A small image classifier, trained from scratch: width 256, muon at rate 0.003.
Rows from block 5 of a small image classifier, named by matrix and row number. Rows with one number within an expert belong to one neuron, the router's apart. Each number is 200 + 30 x the weight over its row's rms, rounded and kept within 0 to 999. All counts start at 0.
After each expert's rows are labels from the 100 images, of 14976, where the router gives the expert most weight on average: "responds to" is what is common among them. Only what is clearly more common there than usual is listed. The data: telescope images of galaxies (Galaxy Zoo DECaLS). In brackets: how many of the 100, against the usual share in percent.
# router: router (model.blocks.5.mlp.router.weight, 16x256, trained with AdamW), inputs 0-127
# gate: expert gate (model.blocks.5.mlp.gate, 16x128x256), inputs 0-127
# up: expert up (model.blocks.5.mlp.up, 16x128x256), inputs 0-127
# down: expert down (model.blocks.5.mlp.down, 16x256x128, transposed), outputs 0-127

# expert 0
router.0,207,211,225,199,240,216,191,186,214,180,238,200,212,155,180,184,238,169,199,178,178,191,157,244,171,176,208,191,224,202,212,237,217,171,260,137,179,207,180,219,242,187,186,191,212,197,206,191,212,203,161,151,164,186,135,193,238,129,224,219,189,186,175,186,178,172,212,185,246,225,199,215,240,242,234,197,207,167,186,178,175,176,202,140,195,179,198,225,293,169,237,178,184,240,155,219,193,193,184,245,198,185,225,169,207,252,209,275,278,248,178,170,211,208,224,199,199,211,193,210,216,219,253,218,212,196,209,186
gate.0,225,169,136,219,185,207,217,173,143,268,231,206,212,186,234,151,163,215,198,172,240,271,222,226,178,155,234,200,159,175,220,154,191,185,225,183,233,174,197,190,178,215,128,184,211,268,230,169,229,163,226,182,178,217,227,191,159,179,194,240,203,153,235,153,177,259,192,212,216,198,230,213,227,175,191,163,229,187,191,236,197,185,182,238,245,228,208,111,182,258,144,178,224,264,221,215,205,223,207,174,217,158,164,204,234,242,146,233,198,220,196,184,210,227,225,165,206,163,204,164,183,214,247,223,209,247,193,215
up.0,258,190,166,155,205,178,202,117,224,212,215,198,209,199,218,203,203,198,192,177,159,188,193,206,133,252,208,174,196,179,229,199,160,188,174,194,203,244,220,229,262,179,198,169,148,245,169,203,212,241,190,175,189,224,233,198,199,195,226,206,203,218,242,239,252,227,219,164,147,198,236,191,245,161,170,237,199,186,217,208,178,216,236,140,207,185,207,173,160,202,228,208,226,243,172,228,157,197,192,195,177,176,171,224,212,127,190,271,188,226,187,209,191,173,210,201,169,206,232,212,256,186,200,179,195,213,212,188
down.0,172,240,162,228,181,156,208,202,219,166,232,200,230,222,218,145,183,196,206,189,166,159,229,195,229,192,245,176,199,206,178,212,232,137,185,163,151,182,259,196,147,232,166,174,190,213,226,202,173,236,241,191,208,176,204,147,154,259,243,214,209,210,206,213,182,205,150,213,209,188,236,206,230,211,196,194,199,168,188,198,156,191,239,179,239,227,260,202,246,206,218,175,201,184,173,210,233,227,204,201,184,209,176,184,232,174,203,274,180,193,230,197,186,205,180,148,185,192,211,119,140,180,207,226,242,278,153,237
gate.1,193,187,179,174,284,152,239,179,205,157,224,208,209,201,238,178,166,163,148,188,293,205,211,167,225,202,171,206,207,168,171,182,213,175,216,261,256,148,210,178,185,185,246,221,187,202,207,195,220,180,210,179,223,221,171,156,193,212,146,241,199,280,192,147,168,215,180,211,224,220,210,174,165,214,227,177,183,238,191,185,237,180,230,172,192,180,198,214,209,212,193,199,197,151,217,154,204,228,205,160,192,231,158,248,217,216,212,217,135,204,199,193,208,168,235,218,166,180,218,237,197,217,204,201,238,185,147,216
up.1,221,162,195,208,256,247,222,155,202,193,224,179,195,209,182,212,214,224,191,237,244,185,129,168,180,243,203,210,236,253,185,208,171,221,180,172,165,228,207,158,222,201,206,157,147,213,172,203,135,195,231,234,213,176,251,209,219,182,156,220,211,239,230,190,251,113,171,212,153,223,167,264,161,190,179,231,181,207,212,229,156,171,209,199,213,251,180,209,247,241,196,198,162,242,225,193,254,221,186,226,210,212,224,257,211,178,221,195,160,224,211,167,183,247,221,213,222,170,182,218,184,186,238,224,214,141,200,194
down.1,192,246,151,200,191,191,179,238,177,196,179,179,220,177,233,245,155,198,226,188,207,194,204,199,216,208,212,178,216,196,153,202,213,231,179,143,202,162,200,161,173,129,217,210,146,266,131,200,219,167,212,200,246,226,163,157,193,222,278,224,198,220,206,175,173,147,184,159,240,241,261,227,226,165,166,169,190,193,178,206,205,198,225,230,208,174,220,122,181,210,166,215,126,202,228,199,206,222,189,170,198,219,178,149,218,161,187,174,205,195,177,158,228,175,187,226,180,187,226,226,234,180,184,173,199,176,171,205
responds to: shape: featured or disk (60 vs 30.4); edge-on disk: no (53 vs 24.7); bar: no (36 vs 12.9)

# expert 12
router.12,199,204,203,227,210,217,164,165,274,162,186,185,149,228,204,138,206,153,173,183,212,234,211,185,239,166,197,173,207,175,199,207,182,218,189,183,196,200,220,232,226,194,203,296,180,167,195,216,207,177,171,191,248,170,252,288,231,192,175,210,193,186,171,193,206,220,183,187,169,192,255,161,244,226,216,218,202,209,176,207,211,262,208,234,212,250,216,159,228,178,149,175,217,275,200,190,187,194,206,240,216,192,223,190,197,164,201,200,185,209,175,186,256,208,182,221,178,184,178,204,204,166,188,179,104,152,170,179
gate.0,203,227,201,153,252,188,214,249,207,139,194,125,233,211,150,220,160,137,170,176,202,162,193,249,219,224,239,224,174,181,223,241,227,217,224,218,188,229,251,232,148,143,201,209,191,178,149,235,191,200,173,189,162,179,168,178,179,262,187,178,220,199,176,222,170,164,211,148,192,175,227,168,192,189,236,219,222,153,274,201,227,180,236,215,177,147,160,246,175,208,141,171,178,175,247,210,196,169,185,176,205,191,167,177,115,195,231,232,198,228,159,201,189,233,196,201,154,222,213,212,194,237,221,252,167,163,242,220
up.0,231,223,212,218,226,232,171,232,215,198,159,209,225,198,194,149,182,218,212,213,226,191,185,271,181,234,195,178,176,204,258,209,200,230,182,166,262,216,180,180,180,218,207,228,194,145,170,194,257,264,207,194,293,248,222,183,179,177,207,176,176,213,270,200,234,198,184,181,198,211,150,199,223,221,255,178,230,220,206,141,208,177,218,180,173,128,210,185,194,197,176,231,191,176,203,238,182,210,180,268,226,199,180,220,217,177,175,237,214,162,183,217,218,171,167,209,153,198,216,222,184,246,204,245,260,209,182,143
down.0,216,192,162,211,179,261,177,168,186,211,221,246,210,192,220,192,186,227,184,210,194,215,174,209,204,201,201,191,232,171,208,169,192,131,192,191,261,199,213,178,198,211,215,172,173,164,169,200,211,199,241,232,185,199,108,230,198,128,202,188,209,179,189,251,153,203,141,188,217,200,234,260,208,201,264,268,189,166,192,250,183,209,195,149,258,189,237,170,249,159,194,135,175,189,212,230,183,157,236,200,188,177,231,234,205,190,237,162,229,116,207,217,192,229,231,180,254,194,258,174,198,204,137,176,158,214,194,192
gate.1,246,227,198,199,204,175,190,193,235,208,208,186,253,166,206,200,174,120,204,166,206,227,207,209,220,187,195,188,205,256,204,193,223,226,258,142,186,198,255,168,169,175,195,215,169,254,233,206,215,187,248,236,260,191,169,262,178,269,180,217,196,196,163,214,213,133,181,235,158,163,228,212,192,229,229,219,203,290,198,141,178,223,221,215,178,196,179,194,208,202,200,199,210,171,217,190,168,188,186,153,198,195,224,206,243,203,216,186,205,169,188,148,168,156,172,198,211,172,236,217,200,156,229,214,183,255,184,233
up.1,209,235,180,241,241,142,142,186,251,249,207,251,211,205,239,217,202,161,174,218,181,228,230,200,229,218,176,229,206,229,196,179,137,205,229,189,191,212,227,161,171,208,162,235,192,195,226,140,221,225,223,166,167,203,216,178,271,200,204,203,205,185,169,174,167,233,202,211,242,145,209,139,181,218,190,164,197,164,203,206,252,211,199,231,148,250,126,224,212,210,212,217,198,187,182,221,260,228,171,199,165,155,206,248,222,225,189,219,223,185,164,186,198,216,170,226,169,233,237,197,146,229,203,250,217,183,190,187
down.1,214,150,228,184,181,180,216,205,174,222,220,172,194,234,193,253,219,165,188,146,167,206,176,154,182,221,163,169,199,229,208,176,216,215,200,133,219,165,239,201,261,180,243,214,243,207,161,238,229,247,245,206,175,207,190,205,222,257,186,230,206,245,203,229,184,216,184,219,251,224,230,150,227,203,180,227,254,243,241,227,183,228,226,175,238,239,180,194,239,210,208,201,241,192,267,224,174,229,188,225,214,185,217,179,206,202,170,156,211,216,158,193,212,198,164,260,213,202,152,192,209,159,223,204,178,205,222,252
responds to: shape: featured or disk (79 vs 30.4); edge-on disk: no (64 vs 24.7); spiral arms: yes (59 vs 18.8)

# expert 6
router.6,218,266,180,274,213,247,165,188,289,215,206,218,234,258,201,203,244,240,157,176,180,190,204,189,170,207,217,183,208,243,172,210,217,159,247,132,209,172,240,205,206,212,216,200,172,210,228,188,187,215,193,202,191,143,182,226,215,179,232,218,194,234,225,217,186,209,214,190,211,221,243,137,206,226,187,201,230,198,210,217,213,211,162,154,149,246,193,161,238,151,161,197,203,249,196,233,213,179,190,201,219,242,235,197,191,172,220,208,238,224,183,255,231,263,228,231,200,195,207,227,178,203,263,199,210,200,180,202
gate.0,218,198,214,147,179,212,156,150,212,194,171,214,174,198,211,140,179,188,223,212,203,204,211,177,186,225,174,252,238,257,248,219,185,178,131,160,227,214,231,221,176,203,204,224,198,185,197,271,211,152,242,204,189,200,193,209,210,180,180,170,250,170,219,210,192,164,217,191,196,177,186,175,153,169,170,189,176,206,248,200,178,238,207,166,175,237,221,241,182,234,204,176,197,147,185,248,243,167,207,191,220,189,195,232,248,160,179,180,166,183,253,219,157,156,263,153,200,197,154,199,149,200,176,242,162,219,197,234
up.0,191,176,203,161,201,156,142,201,196,255,232,192,250,213,216,177,234,225,260,132,174,198,203,196,200,212,188,226,237,192,187,214,200,194,199,199,220,202,193,209,211,196,203,185,190,236,192,222,184,195,199,190,168,236,218,204,234,166,222,173,265,241,175,192,211,170,166,194,150,182,166,160,217,239,131,186,157,145,186,219,202,134,244,260,163,198,203,167,200,218,218,184,232,158,177,206,200,175,199,187,215,167,201,216,205,175,196,222,202,181,242,180,204,190,170,138,206,209,220,212,193,159,257,196,110,250,222,202
down.0,144,201,199,143,257,233,227,173,226,233,221,230,190,206,171,194,225,252,186,229,238,219,240,205,112,209,193,176,164,168,156,190,193,205,189,248,206,213,175,187,213,199,186,187,242,157,219,218,235,198,154,247,145,161,188,208,236,245,191,221,188,236,253,222,186,203,190,165,215,213,188,239,159,174,167,153,210,191,189,181,125,231,177,204,192,201,193,192,215,140,218,193,193,205,205,173,186,168,156,221,156,259,190,223,163,216,235,221,190,222,167,170,213,172,193,183,161,243,200,207,183,206,199,209,208,214,211,269
gate.1,200,206,133,204,238,199,178,217,257,196,201,229,209,187,184,196,205,179,248,146,139,174,194,144,189,189,188,208,172,146,213,234,195,173,184,237,232,220,208,186,202,176,180,216,194,189,208,190,174,214,194,216,188,172,236,278,203,238,173,217,160,180,214,221,217,256,232,190,166,243,208,204,194,220,219,218,193,232,217,199,230,216,277,183,206,164,233,170,154,219,189,185,215,193,153,162,235,172,224,186,251,194,217,192,206,232,245,177,157,182,176,289,152,197,228,196,199,232,173,257,181,166,248,205,218,241,170,214
up.1,143,173,195,223,163,184,234,255,183,198,205,204,234,205,185,170,223,187,174,201,185,193,167,192,185,192,175,220,172,229,179,175,197,154,244,228,220,206,185,165,232,159,172,153,246,230,197,248,219,137,215,198,180,242,177,243,190,269,199,187,191,215,207,185,225,176,233,230,202,215,219,233,216,200,212,166,216,176,231,208,227,233,183,235,224,194,178,207,217,208,170,184,223,172,226,208,200,118,222,235,178,164,234,196,203,117,206,209,193,156,249,213,197,168,202,205,184,214,196,239,175,307,154,164,255,208,219,211
down.1,192,167,197,189,141,231,191,162,208,184,197,242,206,237,155,207,161,169,231,183,226,208,230,243,149,226,188,189,205,208,183,209,202,209,191,185,191,143,222,200,174,199,199,190,230,175,165,185,166,220,240,220,261,214,198,184,229,148,148,221,216,213,245,210,196,189,236,158,177,175,235,168,229,152,196,256,213,191,218,174,237,226,204,224,195,223,169,151,160,200,143,176,222,180,196,162,209,196,220,183,231,173,204,188,142,195,106,210,265,246,209,203,255,219,213,207,182,198,155,209,146,205,210,187,183,208,146,166
responds to: shape: featured or disk (64 vs 30.4); spiral arms: yes (40 vs 18.8)

# expert 3
router.3,206,200,233,186,206,214,192,206,251,238,162,173,194,169,171,212,217,188,190,170,146,230,212,184,243,197,181,189,179,177,205,140,226,222,217,156,189,181,175,192,232,201,197,143,207,210,228,229,226,224,209,209,234,173,136,194,262,170,262,184,168,179,233,184,193,209,177,211,176,170,234,229,181,237,172,224,199,176,202,223,199,217,197,183,188,225,197,214,204,228,210,174,219,190,214,222,197,166,203,220,247,183,161,212,148,237,138,150,211,192,221,161,249,198,215,210,224,157,239,223,218,189,195,174,205,148,227,182
gate.0,225,174,241,151,197,192,205,214,179,175,153,109,188,259,188,157,198,174,225,164,149,227,177,262,177,230,153,211,214,216,214,193,230,212,235,204,182,245,210,190,210,186,229,227,209,207,209,179,181,236,170,217,192,209,196,207,270,183,208,238,215,207,158,237,253,165,200,239,229,199,152,208,190,258,158,188,175,236,259,222,184,183,180,209,229,240,223,174,195,192,204,225,163,223,211,181,210,268,233,260,170,204,228,209,175,209,213,158,227,188,229,193,184,251,159,206,207,176,189,159,180,209,225,184,165,159,204,226
up.0,215,219,222,226,200,204,199,198,180,201,154,204,166,214,221,194,191,201,223,211,242,182,208,253,207,188,213,165,255,198,184,220,221,156,173,184,197,132,285,217,148,207,228,256,145,215,222,185,198,215,197,212,233,229,229,230,184,193,170,222,205,236,190,242,258,198,172,191,192,140,190,197,210,191,230,185,225,168,141,174,208,204,226,220,198,165,168,179,149,141,129,180,196,206,172,157,216,190,241,183,146,181,192,216,172,220,197,184,193,177,247,172,241,137,239,201,156,231,185,223,167,199,244,188,191,251,204,202
down.0,253,241,212,214,194,168,179,205,128,191,226,224,212,210,180,133,178,178,184,188,174,170,167,211,145,259,203,183,218,160,206,174,222,217,196,149,203,202,154,206,212,214,169,204,180,199,207,169,172,223,184,243,176,155,184,195,188,196,237,183,202,221,204,179,207,188,233,181,191,189,215,165,208,143,172,210,228,153,184,228,138,251,222,188,156,168,195,235,208,197,265,209,218,199,223,160,191,219,199,190,184,252,221,258,197,220,193,190,129,175,246,208,199,162,228,227,213,200,182,174,218,182,203,215,196,161,191,184
gate.1,205,198,173,181,232,166,202,181,216,180,256,241,182,222,209,141,219,237,181,215,231,291,202,188,175,229,181,143,167,230,199,210,204,233,220,203,196,197,176,220,170,222,225,158,202,145,175,213,151,237,210,195,258,245,155,182,211,195,190,179,186,224,151,199,205,158,257,178,226,228,235,205,250,172,136,213,212,258,212,231,210,194,202,244,215,188,203,181,161,218,218,196,112,203,244,195,212,221,256,185,240,186,121,212,202,179,218,217,218,213,222,191,201,193,187,239,194,188,170,129,200,190,151,196,158,146,129,178
up.1,198,197,237,240,215,216,241,274,226,266,159,255,234,229,226,175,172,212,196,164,235,194,202,188,208,184,139,248,174,185,224,155,204,175,161,189,235,193,162,181,192,147,208,150,216,213,162,193,195,200,205,190,157,191,231,209,191,168,117,237,228,178,194,210,237,231,231,224,225,226,228,218,172,207,207,168,234,150,199,236,101,231,177,248,184,198,223,236,209,207,193,195,207,178,204,175,165,240,208,186,169,218,225,198,183,210,239,215,240,181,230,235,156,223,200,201,139,209,188,179,200,165,147,166,229,170,165,172
down.1,168,207,219,164,123,213,219,212,255,212,176,175,209,250,169,197,221,197,166,155,202,188,172,163,204,195,214,221,166,179,226,259,244,167,167,186,225,146,201,176,214,177,148,237,187,131,216,277,253,215,177,221,178,164,219,239,236,199,158,231,179,200,216,157,208,217,206,239,217,249,251,163,193,184,197,172,183,244,161,235,167,201,245,250,194,208,219,215,149,205,196,201,269,166,203,220,179,214,241,235,174,149,213,203,192,185,215,232,232,175,207,177,224,159,229,204,219,185,204,204,166,267,235,210,173,221,214,245
responds to: bar: no (32 vs 12.9)

# expert 15
router.15,182,245,217,234,223,241,192,218,235,203,197,224,226,209,148,188,253,207,184,215,222,215,195,248,153,195,161,201,240,176,175,186,242,179,200,196,193,256,170,199,191,225,204,179,263,179,194,258,221,210,237,210,242,211,180,188,222,218,156,192,169,173,228,194,229,203,220,219,201,133,208,199,276,151,242,230,139,132,161,227,219,226,215,195,203,195,201,202,230,225,157,180,199,261,229,221,168,258,211,220,165,189,231,231,234,165,245,198,236,223,226,125,192,164,208,184,201,218,210,177,181,161,187,210,193,224,164,164
gate.0,243,195,235,200,143,216,234,206,224,212,209,180,213,308,163,159,207,205,262,203,207,171,178,210,238,206,222,270,223,170,150,160,162,192,260,223,184,147,224,150,236,151,193,189,177,201,144,196,214,209,176,172,212,239,197,172,191,198,210,183,184,228,242,149,188,213,209,238,228,196,202,210,221,183,187,205,166,142,185,208,211,140,193,239,216,193,138,239,242,192,212,153,171,166,178,211,185,221,205,199,181,192,199,218,160,193,195,167,213,208,158,217,246,195,203,180,174,141,233,214,201,174,124,167,158,180,220,191
up.0,229,220,237,223,160,199,153,232,184,149,224,209,178,201,156,231,200,224,161,229,129,254,214,217,243,190,180,186,179,256,212,168,197,207,256,245,180,228,205,169,163,209,212,216,229,188,263,193,191,203,207,215,250,189,201,189,218,200,183,217,164,185,223,196,203,212,111,207,189,225,226,191,220,207,173,204,179,228,142,183,254,187,192,230,227,114,149,150,139,241,212,196,153,222,244,218,216,209,209,257,193,197,173,208,185,225,231,253,196,217,150,210,216,186,186,202,216,228,206,163,220,181,220,191,200,199,185,188
down.0,161,214,198,206,258,193,176,206,211,184,189,241,177,223,186,243,191,213,219,186,224,202,205,189,155,166,210,207,172,216,229,183,146,171,230,196,159,181,159,184,191,239,186,208,196,235,135,227,166,190,128,185,195,264,212,214,164,162,216,222,126,179,197,256,194,138,195,218,175,183,226,156,192,204,121,191,183,184,234,169,179,157,191,238,178,247,158,231,213,153,207,166,237,217,169,237,196,216,189,193,215,172,282,132,166,215,175,209,157,224,190,196,162,135,162,230,188,177,224,191,220,202,178,198,178,167,234,224
gate.1,248,215,210,199,152,174,112,194,203,167,189,233,214,189,128,217,222,254,212,221,237,245,198,219,205,154,230,210,200,237,195,221,243,182,168,194,182,198,198,197,189,236,200,182,248,134,212,182,259,212,197,199,166,176,241,227,216,229,172,231,213,197,223,178,169,165,189,221,128,211,162,154,220,202,230,205,181,197,210,232,208,200,216,214,173,232,189,171,234,215,195,186,197,185,153,185,212,198,192,199,253,228,167,222,169,170,274,189,168,212,226,207,207,201,206,182,196,215,183,105,260,226,216,213,236,187,200,134
up.1,224,199,162,198,178,146,208,204,169,179,173,196,216,225,193,195,158,235,213,226,205,171,202,206,161,194,218,178,230,153,166,205,131,235,159,234,174,176,149,182,164,140,199,229,198,171,219,192,261,216,183,198,146,157,179,265,239,258,242,205,198,149,245,223,197,251,159,208,220,229,224,173,182,193,177,201,190,191,200,208,185,189,261,205,169,201,215,183,208,187,218,198,236,211,211,207,196,195,196,182,180,153,240,149,243,206,236,163,232,152,209,179,207,168,180,202,240,230,212,209,202,234,244,191,208,151,148,250
down.1,206,180,211,171,164,195,213,192,224,210,210,167,234,230,243,258,216,199,207,214,180,157,195,212,207,178,175,170,217,196,246,178,243,186,223,221,231,214,227,218,234,198,224,238,169,150,158,136,214,205,212,199,186,205,184,173,217,188,156,188,180,178,221,145,195,198,184,242,157,133,166,233,208,185,196,190,221,263,180,151,189,198,261,242,205,150,168,261,202,185,209,207,163,228,189,231,208,230,177,205,186,194,164,171,159,194,178,156,208,184,223,224,197,157,208,158,157,192,198,189,193,224,224,178,172,215,173,245
responds to: shape: featured or disk (63 vs 30.4); edge-on disk: no (59 vs 24.7); spiral arms: yes (40 vs 18.8)

# expert 4
router.4,201,228,190,157,176,248,169,179,238,237,209,192,197,240,198,181,205,183,195,195,229,237,226,228,193,188,207,192,214,202,187,182,193,224,223,210,223,206,234,200,186,207,291,223,234,206,215,215,162,198,194,227,218,165,185,206,175,195,155,202,147,171,172,247,186,204,228,211,191,183,219,203,215,198,198,219,173,229,200,215,227,231,201,202,226,243,186,160,204,174,197,223,202,161,202,237,230,219,269,195,243,187,232,231,239,181,178,261,237,203,192,218,229,217,232,172,159,204,146,227,212,186,219,206,150,243,124,194
gate.0,209,204,207,203,183,189,170,198,169,217,234,211,198,183,172,226,184,210,198,141,221,245,260,235,216,217,168,231,142,176,186,164,178,214,188,243,184,216,245,255,241,215,201,192,196,227,168,193,228,134,137,181,169,213,214,232,225,182,193,215,194,165,130,202,228,212,178,209,244,206,200,179,159,268,231,177,243,188,216,208,203,259,201,159,235,205,194,143,251,152,200,246,180,167,221,209,197,224,215,229,206,173,152,168,248,174,216,178,203,175,183,218,223,226,164,183,195,218,152,207,217,186,187,224,214,192,151,171
up.0,171,213,195,203,164,233,188,235,178,150,198,242,204,242,128,238,271,208,220,248,172,237,148,223,206,211,147,247,236,137,191,234,181,211,250,206,216,227,228,222,198,152,167,171,252,197,212,131,139,202,196,223,202,211,232,227,140,200,211,173,155,212,206,203,227,216,204,234,220,224,184,226,201,215,165,188,156,209,230,166,159,188,252,182,153,230,185,264,166,167,263,230,237,226,176,242,213,188,206,192,252,230,199,258,223,193,222,174,212,198,186,201,190,189,188,167,177,174,159,201,173,190,229,195,220,235,171,179
down.0,183,182,181,261,208,197,187,180,243,204,183,138,137,186,142,221,190,180,154,250,203,153,199,236,210,183,202,208,188,179,275,174,250,202,225,189,217,219,253,164,198,155,224,185,191,169,162,155,211,149,207,155,201,209,200,204,239,195,141,179,183,231,192,142,169,178,181,195,244,207,254,195,164,205,215,185,234,189,235,174,167,183,266,199,213,179,197,238,235,270,198,204,157,184,156,173,233,223,166,203,164,168,217,150,179,220,226,206,178,222,234,206,239,187,193,228,173,221,198,223,220,177,248,242,167,165,221,194
gate.1,167,171,212,174,189,186,185,240,226,189,159,206,126,181,228,157,202,224,198,247,169,176,208,176,213,188,249,205,217,215,216,249,199,196,223,191,201,188,239,174,173,209,201,201,153,171,182,224,222,163,128,259,213,141,206,240,136,233,231,214,243,200,177,246,163,186,215,156,249,178,148,128,205,204,245,207,183,200,211,220,224,208,175,200,247,230,146,220,187,243,184,148,156,247,191,207,171,158,180,171,162,198,180,189,161,206,159,200,238,226,203,175,247,161,213,230,194,259,205,230,165,217,160,235,191,204,172,173
up.1,154,213,181,223,186,224,224,253,183,202,202,210,202,200,179,192,270,251,124,183,196,184,212,182,208,217,181,151,234,170,183,231,218,226,218,199,177,179,218,220,236,217,172,162,201,156,117,199,189,178,181,212,191,198,186,224,202,201,193,153,219,198,172,231,167,225,243,201,179,130,219,203,150,188,200,140,204,216,204,182,193,240,196,163,165,205,251,154,205,141,229,218,221,202,201,243,183,193,192,208,188,155,184,211,148,191,195,177,208,230,260,251,137,261,208,197,179,185,215,204,262,189,155,197,229,156,212,195
down.1,155,180,183,232,207,170,189,216,210,190,205,224,130,149,133,182,183,198,258,213,237,205,211,155,153,221,186,168,173,218,259,155,172,192,253,178,188,262,249,233,194,232,257,223,241,282,207,182,169,179,184,228,138,175,177,192,215,226,189,183,178,167,180,239,163,162,181,198,203,249,172,228,215,227,183,175,212,211,150,170,200,202,201,181,180,127,257,169,182,246,189,160,158,235,161,220,175,210,205,185,198,179,229,257,183,200,220,183,234,190,101,208,180,177,198,198,200,202,183,229,217,211,137,160,232,199,221,207
responds to: roundness: cigar-shaped (26 vs 8.1)

# expert 10
router.10,193,200,216,173,185,209,191,167,236,167,242,214,225,191,192,182,192,215,204,176,220,218,122,166,200,205,170,261,212,204,185,220,254,177,141,152,180,274,232,200,204,173,214,217,232,225,247,234,149,192,174,237,206,211,177,242,212,171,177,142,213,160,193,199,188,213,217,192,216,212,248,170,221,220,152,217,188,199,181,284,282,156,243,172,183,222,211,179,140,183,169,143,196,237,203,241,218,207,214,230,218,156,210,229,151,224,274,197,187,201,216,161,287,183,171,195,221,171,181,251,249,176,197,202,167,165,195,197
gate.0,247,209,224,258,183,220,156,208,175,220,206,164,189,226,197,199,237,229,166,125,188,224,180,173,131,254,234,215,201,199,196,203,203,221,192,177,143,186,175,186,202,145,174,179,221,204,195,215,193,168,136,175,154,166,147,154,155,264,240,232,217,237,240,189,169,268,171,199,218,212,214,217,249,195,244,200,198,195,170,202,180,204,194,186,234,179,162,179,192,164,171,165,181,239,189,228,193,222,244,207,234,182,242,201,196,250,233,196,190,164,168,222,213,194,193,224,204,242,213,202,246,180,168,237,209,188,167,205
up.0,180,185,230,226,194,202,211,138,213,188,260,226,208,256,145,195,264,187,159,229,187,158,172,212,193,184,233,203,246,202,207,202,159,196,242,228,199,168,177,174,178,205,209,224,123,192,266,210,213,186,177,181,201,212,209,237,241,190,210,194,243,176,234,158,191,180,206,220,215,177,201,212,218,226,198,213,185,179,218,192,253,191,221,182,168,196,219,202,177,187,253,261,188,122,191,184,224,220,244,136,192,185,222,198,249,210,178,206,178,210,176,204,223,159,224,233,201,213,239,193,208,213,189,253,199,210,204,219
down.0,188,107,194,256,199,175,289,227,181,188,252,253,235,173,226,209,178,212,163,247,205,282,228,252,202,189,170,211,212,186,196,204,203,178,147,189,198,240,215,270,190,209,197,212,209,187,183,149,202,162,209,208,166,153,221,135,225,171,218,197,235,118,185,212,182,129,250,201,230,247,204,250,144,185,142,175,262,234,261,248,178,196,195,218,186,231,198,129,175,200,233,206,186,214,150,199,252,210,253,181,215,202,187,182,197,210,179,189,183,218,258,252,130,225,199,207,205,210,186,214,190,226,208,221,195,185,213,173
gate.1,220,202,209,170,198,228,155,179,213,177,217,205,181,241,228,257,176,160,231,236,227,160,212,183,186,164,177,258,194,156,236,182,175,209,275,203,209,159,225,182,170,172,164,179,210,227,210,189,175,187,185,196,188,203,200,235,212,172,240,197,168,258,187,154,184,215,235,187,184,226,164,175,153,248,233,120,199,207,219,189,259,223,191,221,213,208,224,237,176,217,238,224,246,194,210,187,249,185,203,196,233,170,224,168,156,160,217,229,241,162,161,211,183,235,182,206,255,242,177,149,170,216,210,179,224,192,180,157
up.1,220,234,200,203,166,246,225,176,253,246,182,204,181,168,235,190,199,211,161,191,185,209,191,221,263,208,199,182,180,245,241,212,148,169,210,157,178,199,166,255,198,179,118,204,152,215,203,179,247,157,225,131,214,197,175,168,217,235,201,134,192,180,204,226,264,196,179,206,179,193,268,186,165,184,194,193,178,219,185,240,206,213,217,240,214,195,215,217,248,181,181,212,92,210,181,210,178,185,194,147,189,236,246,174,188,186,169,154,159,166,169,206,220,219,177,213,198,168,169,235,239,251,183,257,181,217,226,178
down.1,178,206,203,225,173,226,191,218,190,165,156,177,143,206,185,225,200,186,200,182,165,147,179,238,215,267,217,168,180,211,244,237,246,200,175,250,178,199,202,233,175,124,203,232,212,185,206,207,208,179,213,212,206,198,177,175,230,214,183,233,218,149,218,214,196,170,161,159,198,184,216,221,191,174,207,198,211,148,197,166,201,156,196,246,190,230,223,200,212,220,217,177,200,131,205,232,209,224,243,176,216,140,171,272,201,164,174,215,214,215,222,183,226,167,170,190,166,216,232,228,206,169,214,267,202,187,181,227
responds to: shape: featured or disk (73 vs 30.4); edge-on disk: no (69 vs 24.7); spiral arms: yes (50 vs 18.8)